{
  "train_examples": 101725,
  "horizontal_flip": true,
  "tokenizer": "word",
  "text_encoder_mlp_ratio": 2,
  "cond_dropout": 0.1,
  "attention": true,
  "shampoo_beta": 0.95,
  "epochs": 3.8,
  "adamw_weight_decay_other_params": 0.01
}
Rows from block 3 of the text encoder of a small text-conditioned image diffusion model, named by matrix and row number. Rows with one number belong to one neuron. Each number is 128 + 32 x the weight over its row's rms, rounded and kept within 0 to 255. All counts start at 0. Numbers have three digits each.
After each neuron's rows are labels from the 100 texts, of 14976, where the neuron reaches its highest value: "fires on" is the input token at the peak. Only what is clearly more common there than usual is listed. The data: photos with spoken descriptions (Open Images, Localized Narratives).
# fc1: MLP up (text_encoder.blocks.3.mlp.fc1.weight, 512x256), inputs 128-255
# fc2: MLP down (text_encoder.blocks.3.mlp.fc2.weight, 256x512, transposed), outputs 128-255

fc1.310:064124130147145093117113125143131144137115168105138071098142160169148104122053128198087105124111162092167127135115134122120135111124130192081175093065127160116150114169167147103141104147137131134095147109115092134153097076135151085140135115120082158084050132085173124153142142121163182139163090144132176099109133137177105155118137196134126107164111123167115139130124131128103130079126
fc2.310:127156102097140156102117154103089061104085159168117133073159187144148128117080086101152090158117129148095135175174133122166124128083159142109106108068096147158125187140135087120129137100103156104141078119119147121138134164106160150143115115167100076111034120156132180091152120118146068118158101197102132148168163106197149085125152114092122170133170109093149098114161101072152175129139
fires on: "white"

fc1.277:126111164126159135130131146165122112155143113187117131065136079194127107122146148098168128109122139067128132151113118126168122167160132158152124121159102170137108053144162150166168153113153094161104078124107110157142090155058101120144122093132151125158119146088102061118097111113085123072110182127061131073074201127148153104135164173159129159126108112094099177165073041161131159137130
fc2.277:120145069121072089104103109076120137077111115072139144216117127166153125117149149162104179147110139164137162134109162102152116121110146108129104140155113111046102154157124103143107152155144161082127091123107145105177130076083121143104180172126143112090150085117149162169097155062099143183119142128199108176120066090145110109161100130150137087073072181180136113145183160166130105154143
fires on: "buildings"; "see"; "are"

fc1.42:158107153090092136082134158117106130110092163108127045116163099137169110132147175130092092081066066116212077103127101107135135166075136118163086126190118156121132114113153119151162161172098119172097132136106107091153135133114110139145140153126104131166120082135052124128134105102097101122116108150159141106137168093122148081109064141107255071116120182093113136159118149193114109135204
fc2.42:165108138179122132139166108151126121122101120163108182161124113132102149130127127112152151163090154141091159114138155096168134110108153103176125130076168161111133189106120111137111171156155196084129083110167121158108110091088138158085126176138137138121117116077177110100173115121113111150113178166190065176107089107087125152141127080160015112117093163158118071124140087136081121098088
fires on: "there"; "of"; "image"

fc1.375:117102157121105125136148159140091134159138094095132167098119158136116100144113138107116122144088127167137074118188087162159113165126110124136151165139121197157125161127135138141124067092116108144130128172188108228079130138090157154142154135151149104061117128136073150122083104153167165144131191162143136146126147086181117085056035103128101163075078119156124157102042173122090110193094
fc2.375:161157082095146137110096098092165091109165127138166086120070135103103141162131158168149099109079148149129105158164126097164087120163153153113095108121107101111160110103117130106115193098130176128101121103098136130109129054133158071099112170063137151117156093097136142153175107143118089218137139217163124112170071095168129104187167177114170114207131151108145099112104122178140145084121
fires on: "snow"; "."; "of"

fc1.240:110109149140112168137176103095162147112113118148142085112139159139175140187184146101105144112092159126089126089112121170053105152158115176186147150142103191125116082170126103162117187107099080106095166138113102153156106136122157139120072113127181060209105174122122122105166125140167132185113194105157063097128159088124111185094141062165116116159074138142174137098088062136113095146128
fc2.240:083123116135143092151121124102093122106114190130114162143107119117122145110045104108197125178031168141153119117131167116163146116100120126102109070124139101140145177053150123114083091143122189075134164154154117085093165105084063150152120137176082067094149104155145235119128050069129145163118116130096107121157116167148153083122135152122141152119091143122074060118129183117144131094116
fires on: "in"; "."

fc1.92:120125123130145133118102073179134056141159093086172126119115095149138121087099121164107132160110186159100108100114119073157090150183083140148126123142137164144144126111177128106154113133168102096117091127117113146091054187161152103097122082178142083151084155141091070139141154163136107143141127044167074203112119099149124159110107108196172123161097154130130127068154126073123136118171
fc2.92:111172111102149160092147152131124187084147163168099167196183118162085188118144133121166147072112153086103156146116157135123114090113123128109102131150121108161111135163119144140101158154056204170136090101084102136106161123046124174179133167114162108097120130160153168137098080125097137093081134153123121119152136145108137088154146141111195157121131071129178131203069171097152143130100
fires on: "people"

fc1.399:137116130121158063102098107129183134100097091091152125103072138162151130138150181105151128110115087201151125168133075114105172128144128104132157087105095140121115154116112159073118076161090100065132219161152166079105118132094110116131082140113092120107164147202080105147084163161160125147125125135089136138140111135088131131168078111163130168108115055103096131098129136165145130103086
fc2.399:131139125135112167176136113154137065119169105181123096138159104140115181115114097132132112118123184089124139064123122139143139099125064089110126188109156144163119172147198113153135134127189162175085136126096144156121181185134107132121106139130163134150102099181221150088142154102068098096152157141086098146119072112114102125083089137090161091140167138113113108054123159103169100116118
fires on: "in"; "see"

fc1.319:094085099142147119121135085099174108115047176148185115152099154105098132184148179126102170164160169189090114140144123173140117136091150148119124180120130108144115157100107148085129131027118190124129118151098130052088092099133099149102098158096128140087161141185136157113142143151103156132107149071096050139143095128159118105085183085132126143099119094143122163068139069156148139136180
fc2.319:132182113066163120120139141080096112126179079093097096079075146172149142099109098073176146110116114144154088078153109142048190116095083094148164113167115119173080131165159141076148071225096089128108144082125154151108143182186158143174122163131120111101096125148108102149123102133169102112136108145112164098140116165151172105115125131104131190182148126145118113139086152085063169133075
fires on: "."; "in"; "are"

fc1.150:145138118053153173086159051148165136141194106131098155104117075130144183151099096198152080127094146162083135177136102049095089106093137129159159070128156124157097160158143112112097094090095119102060152128128156098108084102109166110179097120148162081135139141153079105088061107157146116097119162081108107094175110123100113128136104101086086099183172101110110140118101137150175111116143
fc2.150:132105121118100094094148136124117170159115157172176161181104104114108131202104109086161085155113145112185162092139148186131140085140124135078096119187137165118122125114056158155129143153150130169177104153108105165129143107162096091093098110147121073130134156160107136183125129152137117206147157107124137171148137143186139137123141130109153127100111112109133101095072152093111114156088
fires on: "in"; "plants"; "ground"

fc1.476:099105148170125108154157136136140143144181127118174129130124162074167139115168129129098124124070120082138102156114124090160123106137125105113090121119153135148100152165095150086150115080144087142163102103113081147102082088089155162111139178110126082173136138211136178110130107156142197146111123136166134047104176106123118141195167166077187148104123078145071125142138165080193094111135
fc2.476:109181087097148140138093167146135140156065115144106146100166117108068098131142159167136107144166083188079148109145138110087104170061166149112118126105128172126084104131135157130130131145082175069116130161104148120103178105170146176110119112149127107179132104103156134123065169154097090152123067104091152197198105113122107106107113129160097116185138112091150125101139140104141125168165
fires on: "see"; "and"

fc1.147:108124177152098181095019160106121132065122108165110145157156112121079129117066234149101095164092122122142097107087145125082053182165126128099132108111157098137117184156104081130161157149180114128130101143153140096157112113142165099135106147133114121200141156158113125144126106174087126103168114069130123074184152122109076111108120125139163102114106117140136107112107124105134108171128
fc2.147:127154083116160102117178110074139098128138182130180140217144092152113148140125070148092213130084127196132091141086161186156158127139108126175149179151156112125132121131123162113197119159116114125144160140104103092107155144155077064096125152150174097110119103116127118103080125146078168161131124139116101108141188139064179083116072135129135245098103107143128174139072049128129123112087
fires on: "in"

fc1.406:135142165101115149216115093169185140164093079158120110090131168121139100136150111187160181105163075136125139129126161118074144096114211145108076199086158210100117058141153110115102155156086166118169079158147153135101127152147154110156113119107106126095116103158101078112105107133146115128079116169120105151125125166142154086191150122048133134125164114096120164175115096133124137127150
fc2.406:152145145142169152139119160110112169102079129091148138060113137098124136191199155178097123103088062147138118179157150156108156093142117151142157077093169153118139058186165105125112114132129138113152079124182150160096148171099148120081107118126098160128150125119118086133121145098094081116114127146074088143128166131167148123135144124114116053146132096159173142158171100133119102116119
fires on: "a"; "see"; "wearing"

fc1.56:114210154155142114098122167128090125130100121092120092166189135135136178128166203207120084153113110161124084199061159182193135184176083180057072067152103109150129152142140142142131133139135152111144157134148141115135105129157079125121064087181114111104167128118157129090149093164079166161139125148094146116136146151098091151136145119105179185151094114133157159129154098074134057151129
fc2.56:099157068093142158157148106128203144154110126088119140141138067101118041062119128148074135099113166127088139047180125172110130091087175092149166098110141195135151069135180088119143137120112092082116146119116127182101182112147161201155172128106095105112091148161090085090090082129152124067105162073112078143145177133116071104119135145113137154143159148101106168156105097147133117150075
fires on: "people"

fc1.280:120105143127191136148163131113167127165189111152137123073101131053106146105149077137123052128164150148119090119162084120090130126156199171124118069085145119135172100155138113128144118095079078118149105141094149143121129137125106115140116110049149090092104088132122138140152136126127085084104135150240128102127075184124098162118153185125100095075109098096137157126171138128110120185139
fc2.280:150128095066112109114063156167188124152064082088153130121146159157130088143087117125117134124132068149101115060090061120163183152096112095125102089122094133089109161109079147148113150144127122132108107073128151096111113150176160145127119121180105128106166135116104054112122158114067159171100087154104149145113188055142141116129137138108183093200197145128075099160134128157119133111126
fires on: "in"; "sea"

fc1.364:098170110121106101182146110152111124183182149161138120122131161158145100103143154146120130131128148084122068129141124082159185106144136158060173162076144125168153142147094159094052114197078119100113124138165163131174113119210149131168125063162117085109072094101140119141084114156206114157176103114110184073147150134119113146081130173102140164114065133185100168140127170076144139108127
fc2.364:113114104134126092084074144138143089139130191119122139078181124100129130126086079106155172130124152166091143182177067151143074130017183138043141142094081141126098151133104113078078146140099110095109118075134187115192098105043115147121126106152054149096092135134149183090084111162106112082091076141131072150112147114113123111141116116138149134141140124109179152142130178140133124092115
fires on: "white"

fc1.289:177072172164122150191121070152093109126133151144103134097117123109170138123105182118103101183096099083149162170128173071152137128172123137163167103043056078185206127151100141116163120122152118072176078133167096173151091151140131116076176134126139138105114151136142112143155133121130159134114122120111102086095092099144151092107144173154119121112109237147150132081145154144152078115127
fc2.289:097094112176133150155155105147108135138075116097180115164084156117151139128189163158122201112138158039080186103158154139210088156139101175161104123161170078061179109086138127119090140142116110147093088113134121119112117061123153084114150120141092155134160124054091124212131144098115058142102148083151182137143113158097113086142154130153079127140193065140079111155102095123088161130141
fires on: "there"; "road"

fc1.226:118109100162120121095128136197105136088087145150102134056137146110105114137135148188150176136118133112100172125141144128119114147119125123082135109160115166094092119131094152103120053083123063136168085136085148155110175111187123111169138139120147057111080157138158083151169097112119121122139088079150143147125126120188131189100153153125130118102079106141138159127138157163170069113165
fc2.226:157185077069093084138137149093153130132105125183164143135122120204148105092136087124129078172213123109152098131140110145101121116089163060107139112115147081160139108160158096149139189170150168083150160103101146131113117174090173132125163111107107175098102121135113133145079150143114114088117185116126133177117180161099110132103127132087126141133158121073167151101136148170174160146120
fires on: "white"

fc1.448:152076090145182123174134185143146142126092087168143097087082115165104114105108110178101142151090125101127125130142112114201121098118143095163110092163118072152059092155148127151134180089106104140125132135155144133056062107121085134076077141130106105164095124174107123088145139154209146170122140101123074114110092123114089170148152127126160128113166090131095145117137125159157121153176
fc2.448:145153168145127172143100155120087157107142126105151129142114133079108138120118104096220134049165123119130151137165125172039126169122152094109152150113132158092108078154135159137146091154081122114147119135104105108150187097163122168100153178098117146118166130113138162148130122076071100111123171115106202158123076125154145072147120134173171145099145179098103138125106144133106163147113
fires on: "there"; "some"; "in"

fc1.105:137114057106101133170064127151090109116142159116123135040140139104145178170100210137140154147104073135159124192098158103128162148111129103088114109177114071152159106088138108137137127140182161084115120132184071178137155099166125153102118097100161068138138131127117068140119122108103164096117100172113156135122211158122121107100139112079185151093119157153149151138113111082116140119154
fc2.105:176154137121131117097173084137163149138097152102085210204154113123124141112180120145123139144149213100106155052167132127199125091184104210162143086130127120122108099141125145124123102088150075150192075128122140116087102137043154110145132180153146161091158130127133109103045152159184055127131181095160097145102048108117097112110121110196086099163152099116089111139144081140158115151154
fires on: "buildings"

fc1.123:126120100164123100121145190193141109093178153154153123051091137128090106116092108162151134120097185174158188086200144146157106120145118161129127116142106122064172195137108066143072121136130049107112158172145113129078150136108174133119099142231155099152095116087101206128147104095151065116127128137201128161074107099138124180103183131146141176086178198168109114099078119185165178137124
fc2.123:129131164088124136199082107135131064112101134100172126133125100154113146148132094104175096125119078086088118227103164138147083160129094083093143122110126138142105103117077143099161056108102129169149118068156121104116094132057076119134110129092110160102138202177134120100069142136153185123174118181122130093115094148199153111139144073120086172118138034062146134149138147093113104156096
fires on: "there"; "i"; "picture"

fc1.162:116134130149119102178149152104137142152110156094114074099138164123118108163186090139129117126141087092118141125133124076115156095119125120175135079195069103124156137151075161152189147163117108074122132101125156157083061125138130145125114104182075112080120130148178104094127121115119109071114083123109176162166156139187123163116104111063124182150155123143157208102077114073079130108137
fc2.162:160132125108077150116116115147150153165066097133139190138080117118124090099117082135179162103112114133117144162111134179127115101168148207121129134045136132093094080146144096167096066074156115210132097152117123123132132118119130134112169117090132133123181183099128062105118129174176119109155152126173061097132147122125102092111145153114068075053086145149093081133134134126137147142189
fires on: "see"; "white"

fc1.223:089191092115101117138132086121139116127230213072074148135102137184103147098112164104136143191129142153131143115110171176135178149124115164096136127191100113077126157119123112098155143107160126145157130088156158181097104140075146120125085082125145120131140125150164149103043115119111135086130122093149126077179162099121137087093136161128112169136096165159104100118073175102084101112124
fc2.223:185153110132073163150090145104148122116132145145146107210112136134141087179182150098141131138108120150134111104187183146124102151168144133105040159123096145102134064122091062154092148155155170181119082136102144120098097127041159130154141128109201151108179100170111158153099094097128104170103136143198092154143138130150132170108168143188188139167089139113124107126135101140120131096149
fires on: "buildings"; "see"; "of"

fc1.384:214150138138130103164139131150096128145189144154125135178141146107167206086141136051133153107161159162161084071062130151098139129093202159144159168080136121105170142088141128142102135145136153094139103141135145112119171141120141128164113090139115180101099179155157107070118135176131133179120117127166138108087158155061127133116110078110065164187076138163134097146131125127106141114117
fc2.384:084108166115145181117133164083132107130108073127097143127151087172125112130142092157157101135142158068151101146174125086123079088120108110137090121194074121153157106198117175119144113124141141181151172163097153145123116103063133128112167109133100111158130116097128230175146114103126128082103184156141117176130122078152167166148071147156167092055161147161180141131109104127134133096136
fires on: "and"; "see"

fc1.363:136120177113121146200090124057185118131110126145117117123135133115133160116107079103135181143129104198143106143155144113139127121106168155093137187083092137153141149117101105115132114129116087149072167142132166116127090093092171136191131123128077118097099115045134096048138076136170151118057121107107111134125203106136109145088115203091092185129055120110131170108070134130081118127104
fc2.363:191125058133149090101098161096149038156098124107131061047203124112095152116124109152145157122079158097113127127168093125141096135085202101104130128082132137109127155075131158071123108125113163105100127067115203144079102145055155095153146116194084137056125154130135160144090065133190054148120167167125109193112100132147123102115112141084120072106107151118167124113160141093134117142177
fires on: "snow"

fc1.45:174146166092148148120056119140055178135115114177094126137103119101131127075148173148122131065071149135134127099113095125060078155108174143178103119121144207101141131148153149064100190135106100107154076145119138145101122102152130127148109173093067154109069098130122109161205106184094150087127126148136096180103113129135144136184095097092120090076140184120122115155157160093143116138085
fc2.45:083129090093187098121153163129068162084142139129100106087161130174188139141130112113152124198149116151158107204099164148109126128133135078120082129066137110115121109162125117126147099098204143189103122125161161144169090072158088175085149127143173134122126178127103120121171139091117144108076138121182115155138124137113095149085085201113122118170113095170133092155099074207142110184102
fires on: "people"; "see"

fc1.394:145160036154167152051144179131156155102093155133102077153148117117120119145098116148101096185129154104101050170143114161159088122129160158130149145090155127145094116076089144135107084097136102088079080141171129179108100104117170096142112140146086156093112138205162134110193137142070093132137137091115110103154096180107126143134142124080150068117162107137068156093102161087176141099078
fc2.394:053149149080174138189127138158166152132197166145190129134059192108104094139115123068089161141167123121173169131158167107113135142125140159074127170125114193081106189104171105059179120133190134112175171077100118103104131134194120175135110146126165174165107119151117174123114091116130155120114065097094140091158135097099175125116164112150121153169161108156141143151071164112152098169128
fires on: "table"; "."; "people"

fc1.445:077183050169175119148082111152146138089130107083124144105088059123145105081218149157113133079167088044184203091126160127129108134146112144112133153179127161116123134115137114187078155137133134117186125114131079176128137167161136140095134137081112145155134080131122156180118163139154122142149102081095152108125128073151166161066152080128197096186137098131133076179200084116112153120118
fc2.445:165149112093166177163130083146204094105093102115118137112151154142140152089062075109167097116205132178068113129144110124049152115129170093142105146116106090073098101169137137098134130074150167150101186157101162141158156125086144105200109134109124181151111120147163074068105105142137098123090126113082096128172097167102115119128138124121104173126140153107202143162116132131137092113122
fires on: "and"

fc1.273:093137174133131185129180125140155132128097124124116110122114101115135082096095174157113037140060077115144101110155135115143139089154179138147122084184153092137148142141118166074102167115140084111116093117154110109059119149078081124087142099178122134100126134106104124124155088096164110137096130133176096182112103087148124136122142143115133111091143255095061155138072126156041066159196
fc2.273:193135119122112111130070199133105154112087150129176173111119119110064128147167082155185209116086125112089189119115162132123110136123118119147162154101115142089095121166181084167107083167118140120128085138138135117167131128081156114118113125144084098067147120088138108142123118162158138108170147195093118086123179154095096099084152159167109094102119052136151063112189116113152139107100
fires on: "there"; "of"

fc1.208:107135133117184112131108126128097160111094104104156112064093069111104137166167138116130159138128161118138167130152106092100071116081126129121137104139127196126179205152093088128123133105141084198194121140128156111091133135121108115096087159041136215183147084137119149152043141111125158120109131098099128186148090152168167075130129064219168179132104114079054111166146124098125150112086
fc2.208:134151096117111162142103088137201130092128090132168100180154131153135130101096128162158141075212106095124151071084137185119146104154060104132124141066150098127103112120179174135144112092091169151081104160077150135141136128112130096092129154150176156074134114159139114099108130158121109093132126174107190107114089103127104148072130151122133096089133090136146092138077085153119122092124
fires on: "table"; ","; "and"

fc1.345:169099114124149186141109076106149139131128099116102115098142139097108134144115138161100099107045103255138082066125135069098144107140135130113142093126103140142181117141157110167135084091165160142120099066164112118085112105121157147133114171077089111106100127092154125134119077138126126145097090112111077173104170161140072139112129137121116081076062213124096115169151147132090108140085
fc2.345:147096059113112097117105118138136184097146137074076156098147037146159103084099123117162127151138156101108159116151100133131159116072162175088101118120095071107158092181121148087092159078137171129154119130065174148143110128090180093092108081159151135066117130098138069116149139126144089081120187100146121142163078083130126118155140143136101154110230091141141123127087102123147124083125
fires on: "snow"; "."; "see"

fc1.459:095128129162091127172138161141064106151141132122117123138160120070078187118120138069130167147111124053202125146110128145173137135168166115159076164073085159132123128156069116157113114048130153085105079127122104073145118123197116104070141128089134078148153157102096193137186151124137124160135123163135154123120143154095170130162122091173050064105173132192096153101170151112119100153125
fc2.459:139089152160159094129126128156124117128130174149178073088115092139179129108140227159090122080169088114174233196147162120172178144110089123120119109151140094095170116069126134143138129142149086167150151147145127143131158149166194154124114114144071209108156098100135123170143154137118143163097104110124101106138100037140124133153141167123110131111133141090109171072155105165120091109106
fires on: "white"; "this"

fc1.232:082110126070108123215113100098140110138149075128131146101180137142172144133123107099132125128129122192154126061121159168063114133117086076046126160129156147086120180104173138058154157122159151125121141107191143103117143188113106136147153132148142166201150092177191067090089093202119169095102127155127123145166141156116108122114120129139146122098065134087115118172101098097127159156109
fc2.232:179162135170178139103164137081089077076090104135069110120128105144150166128099118217142144148087170111156104161127148100178112120017155106170119159106068151129193080129155110122178073091138137161086092127152162160152084129139167072095164146127128085073097151094109161099173120117136111147169098149150170156086150137113124136140102147069082109120138153064136064152152099097103109113100
fires on: "snow"

fc1.248:116120110127113139119150137158128138142117132143131063184157131133138132051155102159122178178175102138167135163132141099150099149108148067171170155116179131138098135144183126085173063150133208130131126104086159109208156161127133144112147096124141155125080140106132138145144093148111142097138095155113093108118127190094125097122080167103127147130139151138112147073133159122123089151089
fc2.248:140174095113187141055091144140090130075176115132090174078145117098136090205104081097168091159155190133110138168166127134177127106099171137100125138108094142105168179145122163153148169147135095068150155160095107157101134135130083069113116153160129133101084149197118138197162137120143113135123156117152096177094144081124105150182147157156137188185112155071165140199114105152111124126105
fires on: "people"; "see"; "their"; "side"

fc1.295:165153176143156111158186171101083133154135161159099138157127092038099179169164214134106115074070123131142133136106129161209181188155103139124105088097082115113165052112117100135119142080110115113125136152132078112123107117130114114131159138113151129135121167089094185170212109072094104138120119069134014139150158066082108103085130139132090106088124147144102113120191181172132044163135
fc2.295:148145160147165110186152153122107132120096127166159126134108094114078143185143105117148143056051173070160134146097153107139124146104118126186121131147136106118152189098183097181128107149114072121078127092137103093059117134134130126069168144149117127125177135125126172143148136113122115168099176146128167148077104036125181119126128112193112125096134100136118095081106134111053151147141
fires on: "there"; "in"

fc1.144:205117110124153125141141120146102093105090117083131076066090146143156105108132121150150175134232127053160183134151168125137123182101167126149119201098122113138205187085087101152118108128076132102116151158101099063161108124092109103163145097069126157120175147157110155220132129130095168100084188089153162112125108107097111158114137093073126166154094117164166134099156100131104067119140
fc2.144:141110160126085101157192130139161097109138096138189116170100111145128167149104203112119096115136141100128089114096105156146124130175085121220107127102161137158135133129141147140119126163186126128108144185119165166120170133201109131105118142080128141154129111124151167170146151124116098175130076126094133164134095135111166129117108133184109149147164207158109116166127100150133163155136
fires on: "a"; "standing"; "is"; ","

fc1.102:168169128117111129137139125162082133127191095157150140132081117170190150124170145096069119135165140117179190128136159132135105097138115133114098156120071077118107143152047118174121146113164147051169104137068112116153125143061107091227160141094167117141172067177102121112174178071129184119156129119164103140106149130160138172139134161141132128119130126145124143117167123129102139161155
fc2.102:165095133119032114148120128095109118125124163200082113137188149122096059115080142114120129114199111149150142166080125084138156173100140091139123146159132130068150138112129127146095114138108175125137136128144152138167124101147097164116104092064107179159128142082136126153116125181160093131075043095099149143125060109101128120097143107138127115156109166126126129172114151118083093129102
fires on: "a"; "<end>"; "is"

fc1.510:145198139084133118064130111152062106140123126149110131107143168126122167110143140221168136090166170100066133110146103091159097144167124148149137151138145155104091089110116113127095137085118185136117144111064110118103097090098181091091139110094109122128065146156119087157071093115098161123112099169152109151143161114102141116241078117114194106123184128116162115144144129125131133129137
fc2.510:170137081124215110063126205109110135143021114150152106089117147178133119148137071224147139082124192105173177190135144142110158118120180078113158105097140146077139101123161177112124144125131141114128147113133117149118152121127106134094150107075145126156139121161097132120153094123132069130142127118160093135116147103154139172177143169107128097127175073149156120104134100149168135129115
fires on: "table"; "bottle"; "chair"

fc1.400:077101135101085110110123136081139108132173080131186134138138086073030114125135136127098148150183103152120151067139119149189144084093200145102116135099162086118101149088171153145122113161139171136158092122119135079152164121121102173109130102082129159147176131145152142091132101145148132087124106171114131091151155122073060132079109192109132126099111141161151152121157176126133095101113
fc2.400:175184164185152126138188143146187131116153176183055150135178145115162084132137145147136182139134172118089101194145075170045100146084082102116164143117108131077110155124142141109173114099088152137174137121172138124130107202095121133114094150170141101125054165085097167070091110078136111121077119169155110203082122088144151108166154111124103141152104199132089137109143080141154090131107
fires on: "a"; ","; "see"; "few"

fc1.55:139164124136188125125185082162148125078086128164148100178116140148088141149148123169080180130123152156132102151115149114062196124102154184059119115138173135162147119130123143094132144171193161117155121129111065113158184065168121167148127129077136172135086097171124119079146137157134122132179136081096073155117145109124095110092114103168203131168159105147091125098127080122075112089120
fc2.55:081164102095118138083099110072114106137141113147094112133121125157139108113136063110179163080141101164094096150180112169181088084121095124155120140105123141097126140123145137181160088119119106102150197098068179149136109109067164041153118098114182153081137153149163073169131102131168148108084103153116172142115111106128123115157108143096195124107142158118138100146097112120161124135096
fires on: "and"; "<end>"; "see"; "table"

fc1.432:167122140139111149168147108123100134101097172131114128172106096146144195126106204173107108084136103164192101177172121049122140132123168105133153108143115101105143099102112195172161171154146072124048175131132172188116170119171109115072145074127104089137176185110094117135148102127099141155087126105132099149168165142141091061119115159046163104119060125119138165065176114064111124148095
fc2.432:141121127161171103125129097147142108126127104095083146149123164125111097151175091117130124144097130052054166018092150164121176134124133140233091107124150149163150124136168136090100132135168174111182112104116112111142086092100162130104183120125152164127099087148130106156114159106106042129110166156188121151127133139096117166102150131189087128132165138177138130196055130169119114173157
fires on: "there"; "in"

fc1.458:120246104183111148078141140126154125091064139151118121108088109074132142098147153177143131145122152129083110169159127156156061106145178138096182125107123091172123111168139135130146123108112182082128152142130169139153109117089109084105094085110128121119050139138107120132120178163110141142129117180099112138108174201132127133165130115101129139137129165127157205182086119156106119085154
fc2.458:178113125182194123083154126118123108109090123126185097068116184160238142182101073171132146081119176075144135166182128092114090131080145097090168129104138066093127131097166179076157132126096119124099156143173116133191113139104088082111144120158136169108134134107089176126147118128142111114137174120144095137067107069208143126153164161166172121135131167140090167121129145156138116137083
fires on: "people"; "."; "are"; ","

fc1.169:105138122128104131210178137139099112100212116137110188129151125129193151116154127110108158145121144088107118165121177122182049139082120159152194120112086089145140109095117108118087129008136169120140117151118127129100090135108169117129063132108174151119113134087116146157087102128106128085084164086147058115124177114144120097092131120138106129137142163187168108092155127123172143129080
fc2.169:144127145156160086123127140143089161133008145099168108153127138095129109157105143157149109116176097091110126136188182144139177137146081040121095131153154089074167163188085139129137159197147066137142113147151121158164167157189100125128181092051066110151154087098099123170097163100107124159135138162132196120180139127084111131200145105147139118101162109142139163131122118158069105147151
fires on: "a"; "there"; "picture"; "on"

fc1.317:178092169107113121086090130065137124130102134139148105097166129144125148121076126116124110140100113233166103146198146128113118133129153155124126170123093180148191123132089131097124146126111116130097138097127127070024082118122210149135162142148092120071106151126115130117193087136156171170112130170122094151122127143144100154102073140107083172130037103147103128089108146149051152115117
fc2.317:173094109155133153147082170175160063177126102123107107108226154113099121138080103082158065112127126094082140165159122129134099120140185135127092110064169090067082147104169118072118120111117142142121138105128153151199145145033107083126126106160080141134117144108122141136102094077168027134113125117142106152103145137138159121135110176093150115133148172100155122142090152142140122186125
fires on: "snow"; "it"

fc1.255:182189041102138161097157086128114147114161109154133168101105108149183097127197153102174172177144146156126143102120126077103178087116139072192111068142140138127106174108137172153096162106133117084129076151129116153127153129123109121098099117131114104155130111158116123131129125160126170110085118115100107127201071084158116124144179127116184114142112159072102159083086129148132146143140
fc2.255:126220099129130125124135149097090099120115188175147109131151167121098123100161089096080183143097161148115083114141087135114098107114131130172146108180120103124085136142112142128155074194156080132136131135127115117132105135181116122149113133134115147072078092151107134175127147100169122158130137127144071211113135211110156141146160098201110149152188019112133134120133122154132142079163
fires on: "in"; "are"; "."; "<end>"

fc1.479:131076141134082169151100092125133103121098159117135115110120134133173092109127177099119119081113130167148152131111111164140192157202117067131104162176173132099119151124154145069125172195152154134150111135161150078093146153145145117115081162084189121219096105165121156161114072117113164181116190176155171138103144049134228120166136099125074117146117174113119129190114110184115087102110
fc2.479:103134121114153148174168183107086117113143087090080151154149152087137192200089122186121101148117156158137103146096186092082101125123133156170162065097077121159169097128115097139099097131131148130115106153155090153128136131106099118118130139156070109128131139132096092082159120144154070084041138104109128106124116132124069195131170086119181128063103153132109102112177145114092163186073
fires on: "."

fc1.234:127134175155114160160158173190117125151109154150167112090139128065120096173138186195095110116190141084113098150080119129175091106108209118148127140076100102134090129131166110075122097123139180110195084136111120153141113107106123114111148165105127161077081162103113067166113162203093151096089146090129059147119154081138128164125068085131108087162128133124133144138154155190126129135109
fc2.234:142149106092154070121149110136133120128093098121125112188101131136173112157144078205136115089158078150177200110197099119084106104176179103166139097098086139085201109105092116163119173111146189111078144101136135153135124183116199064050141095108119161147142136155108140123134089126127081095178140118144153140134156128133093096150181117123123138164167175080083130141152067133114168153140
fires on: "a"; ","; "man"; "and"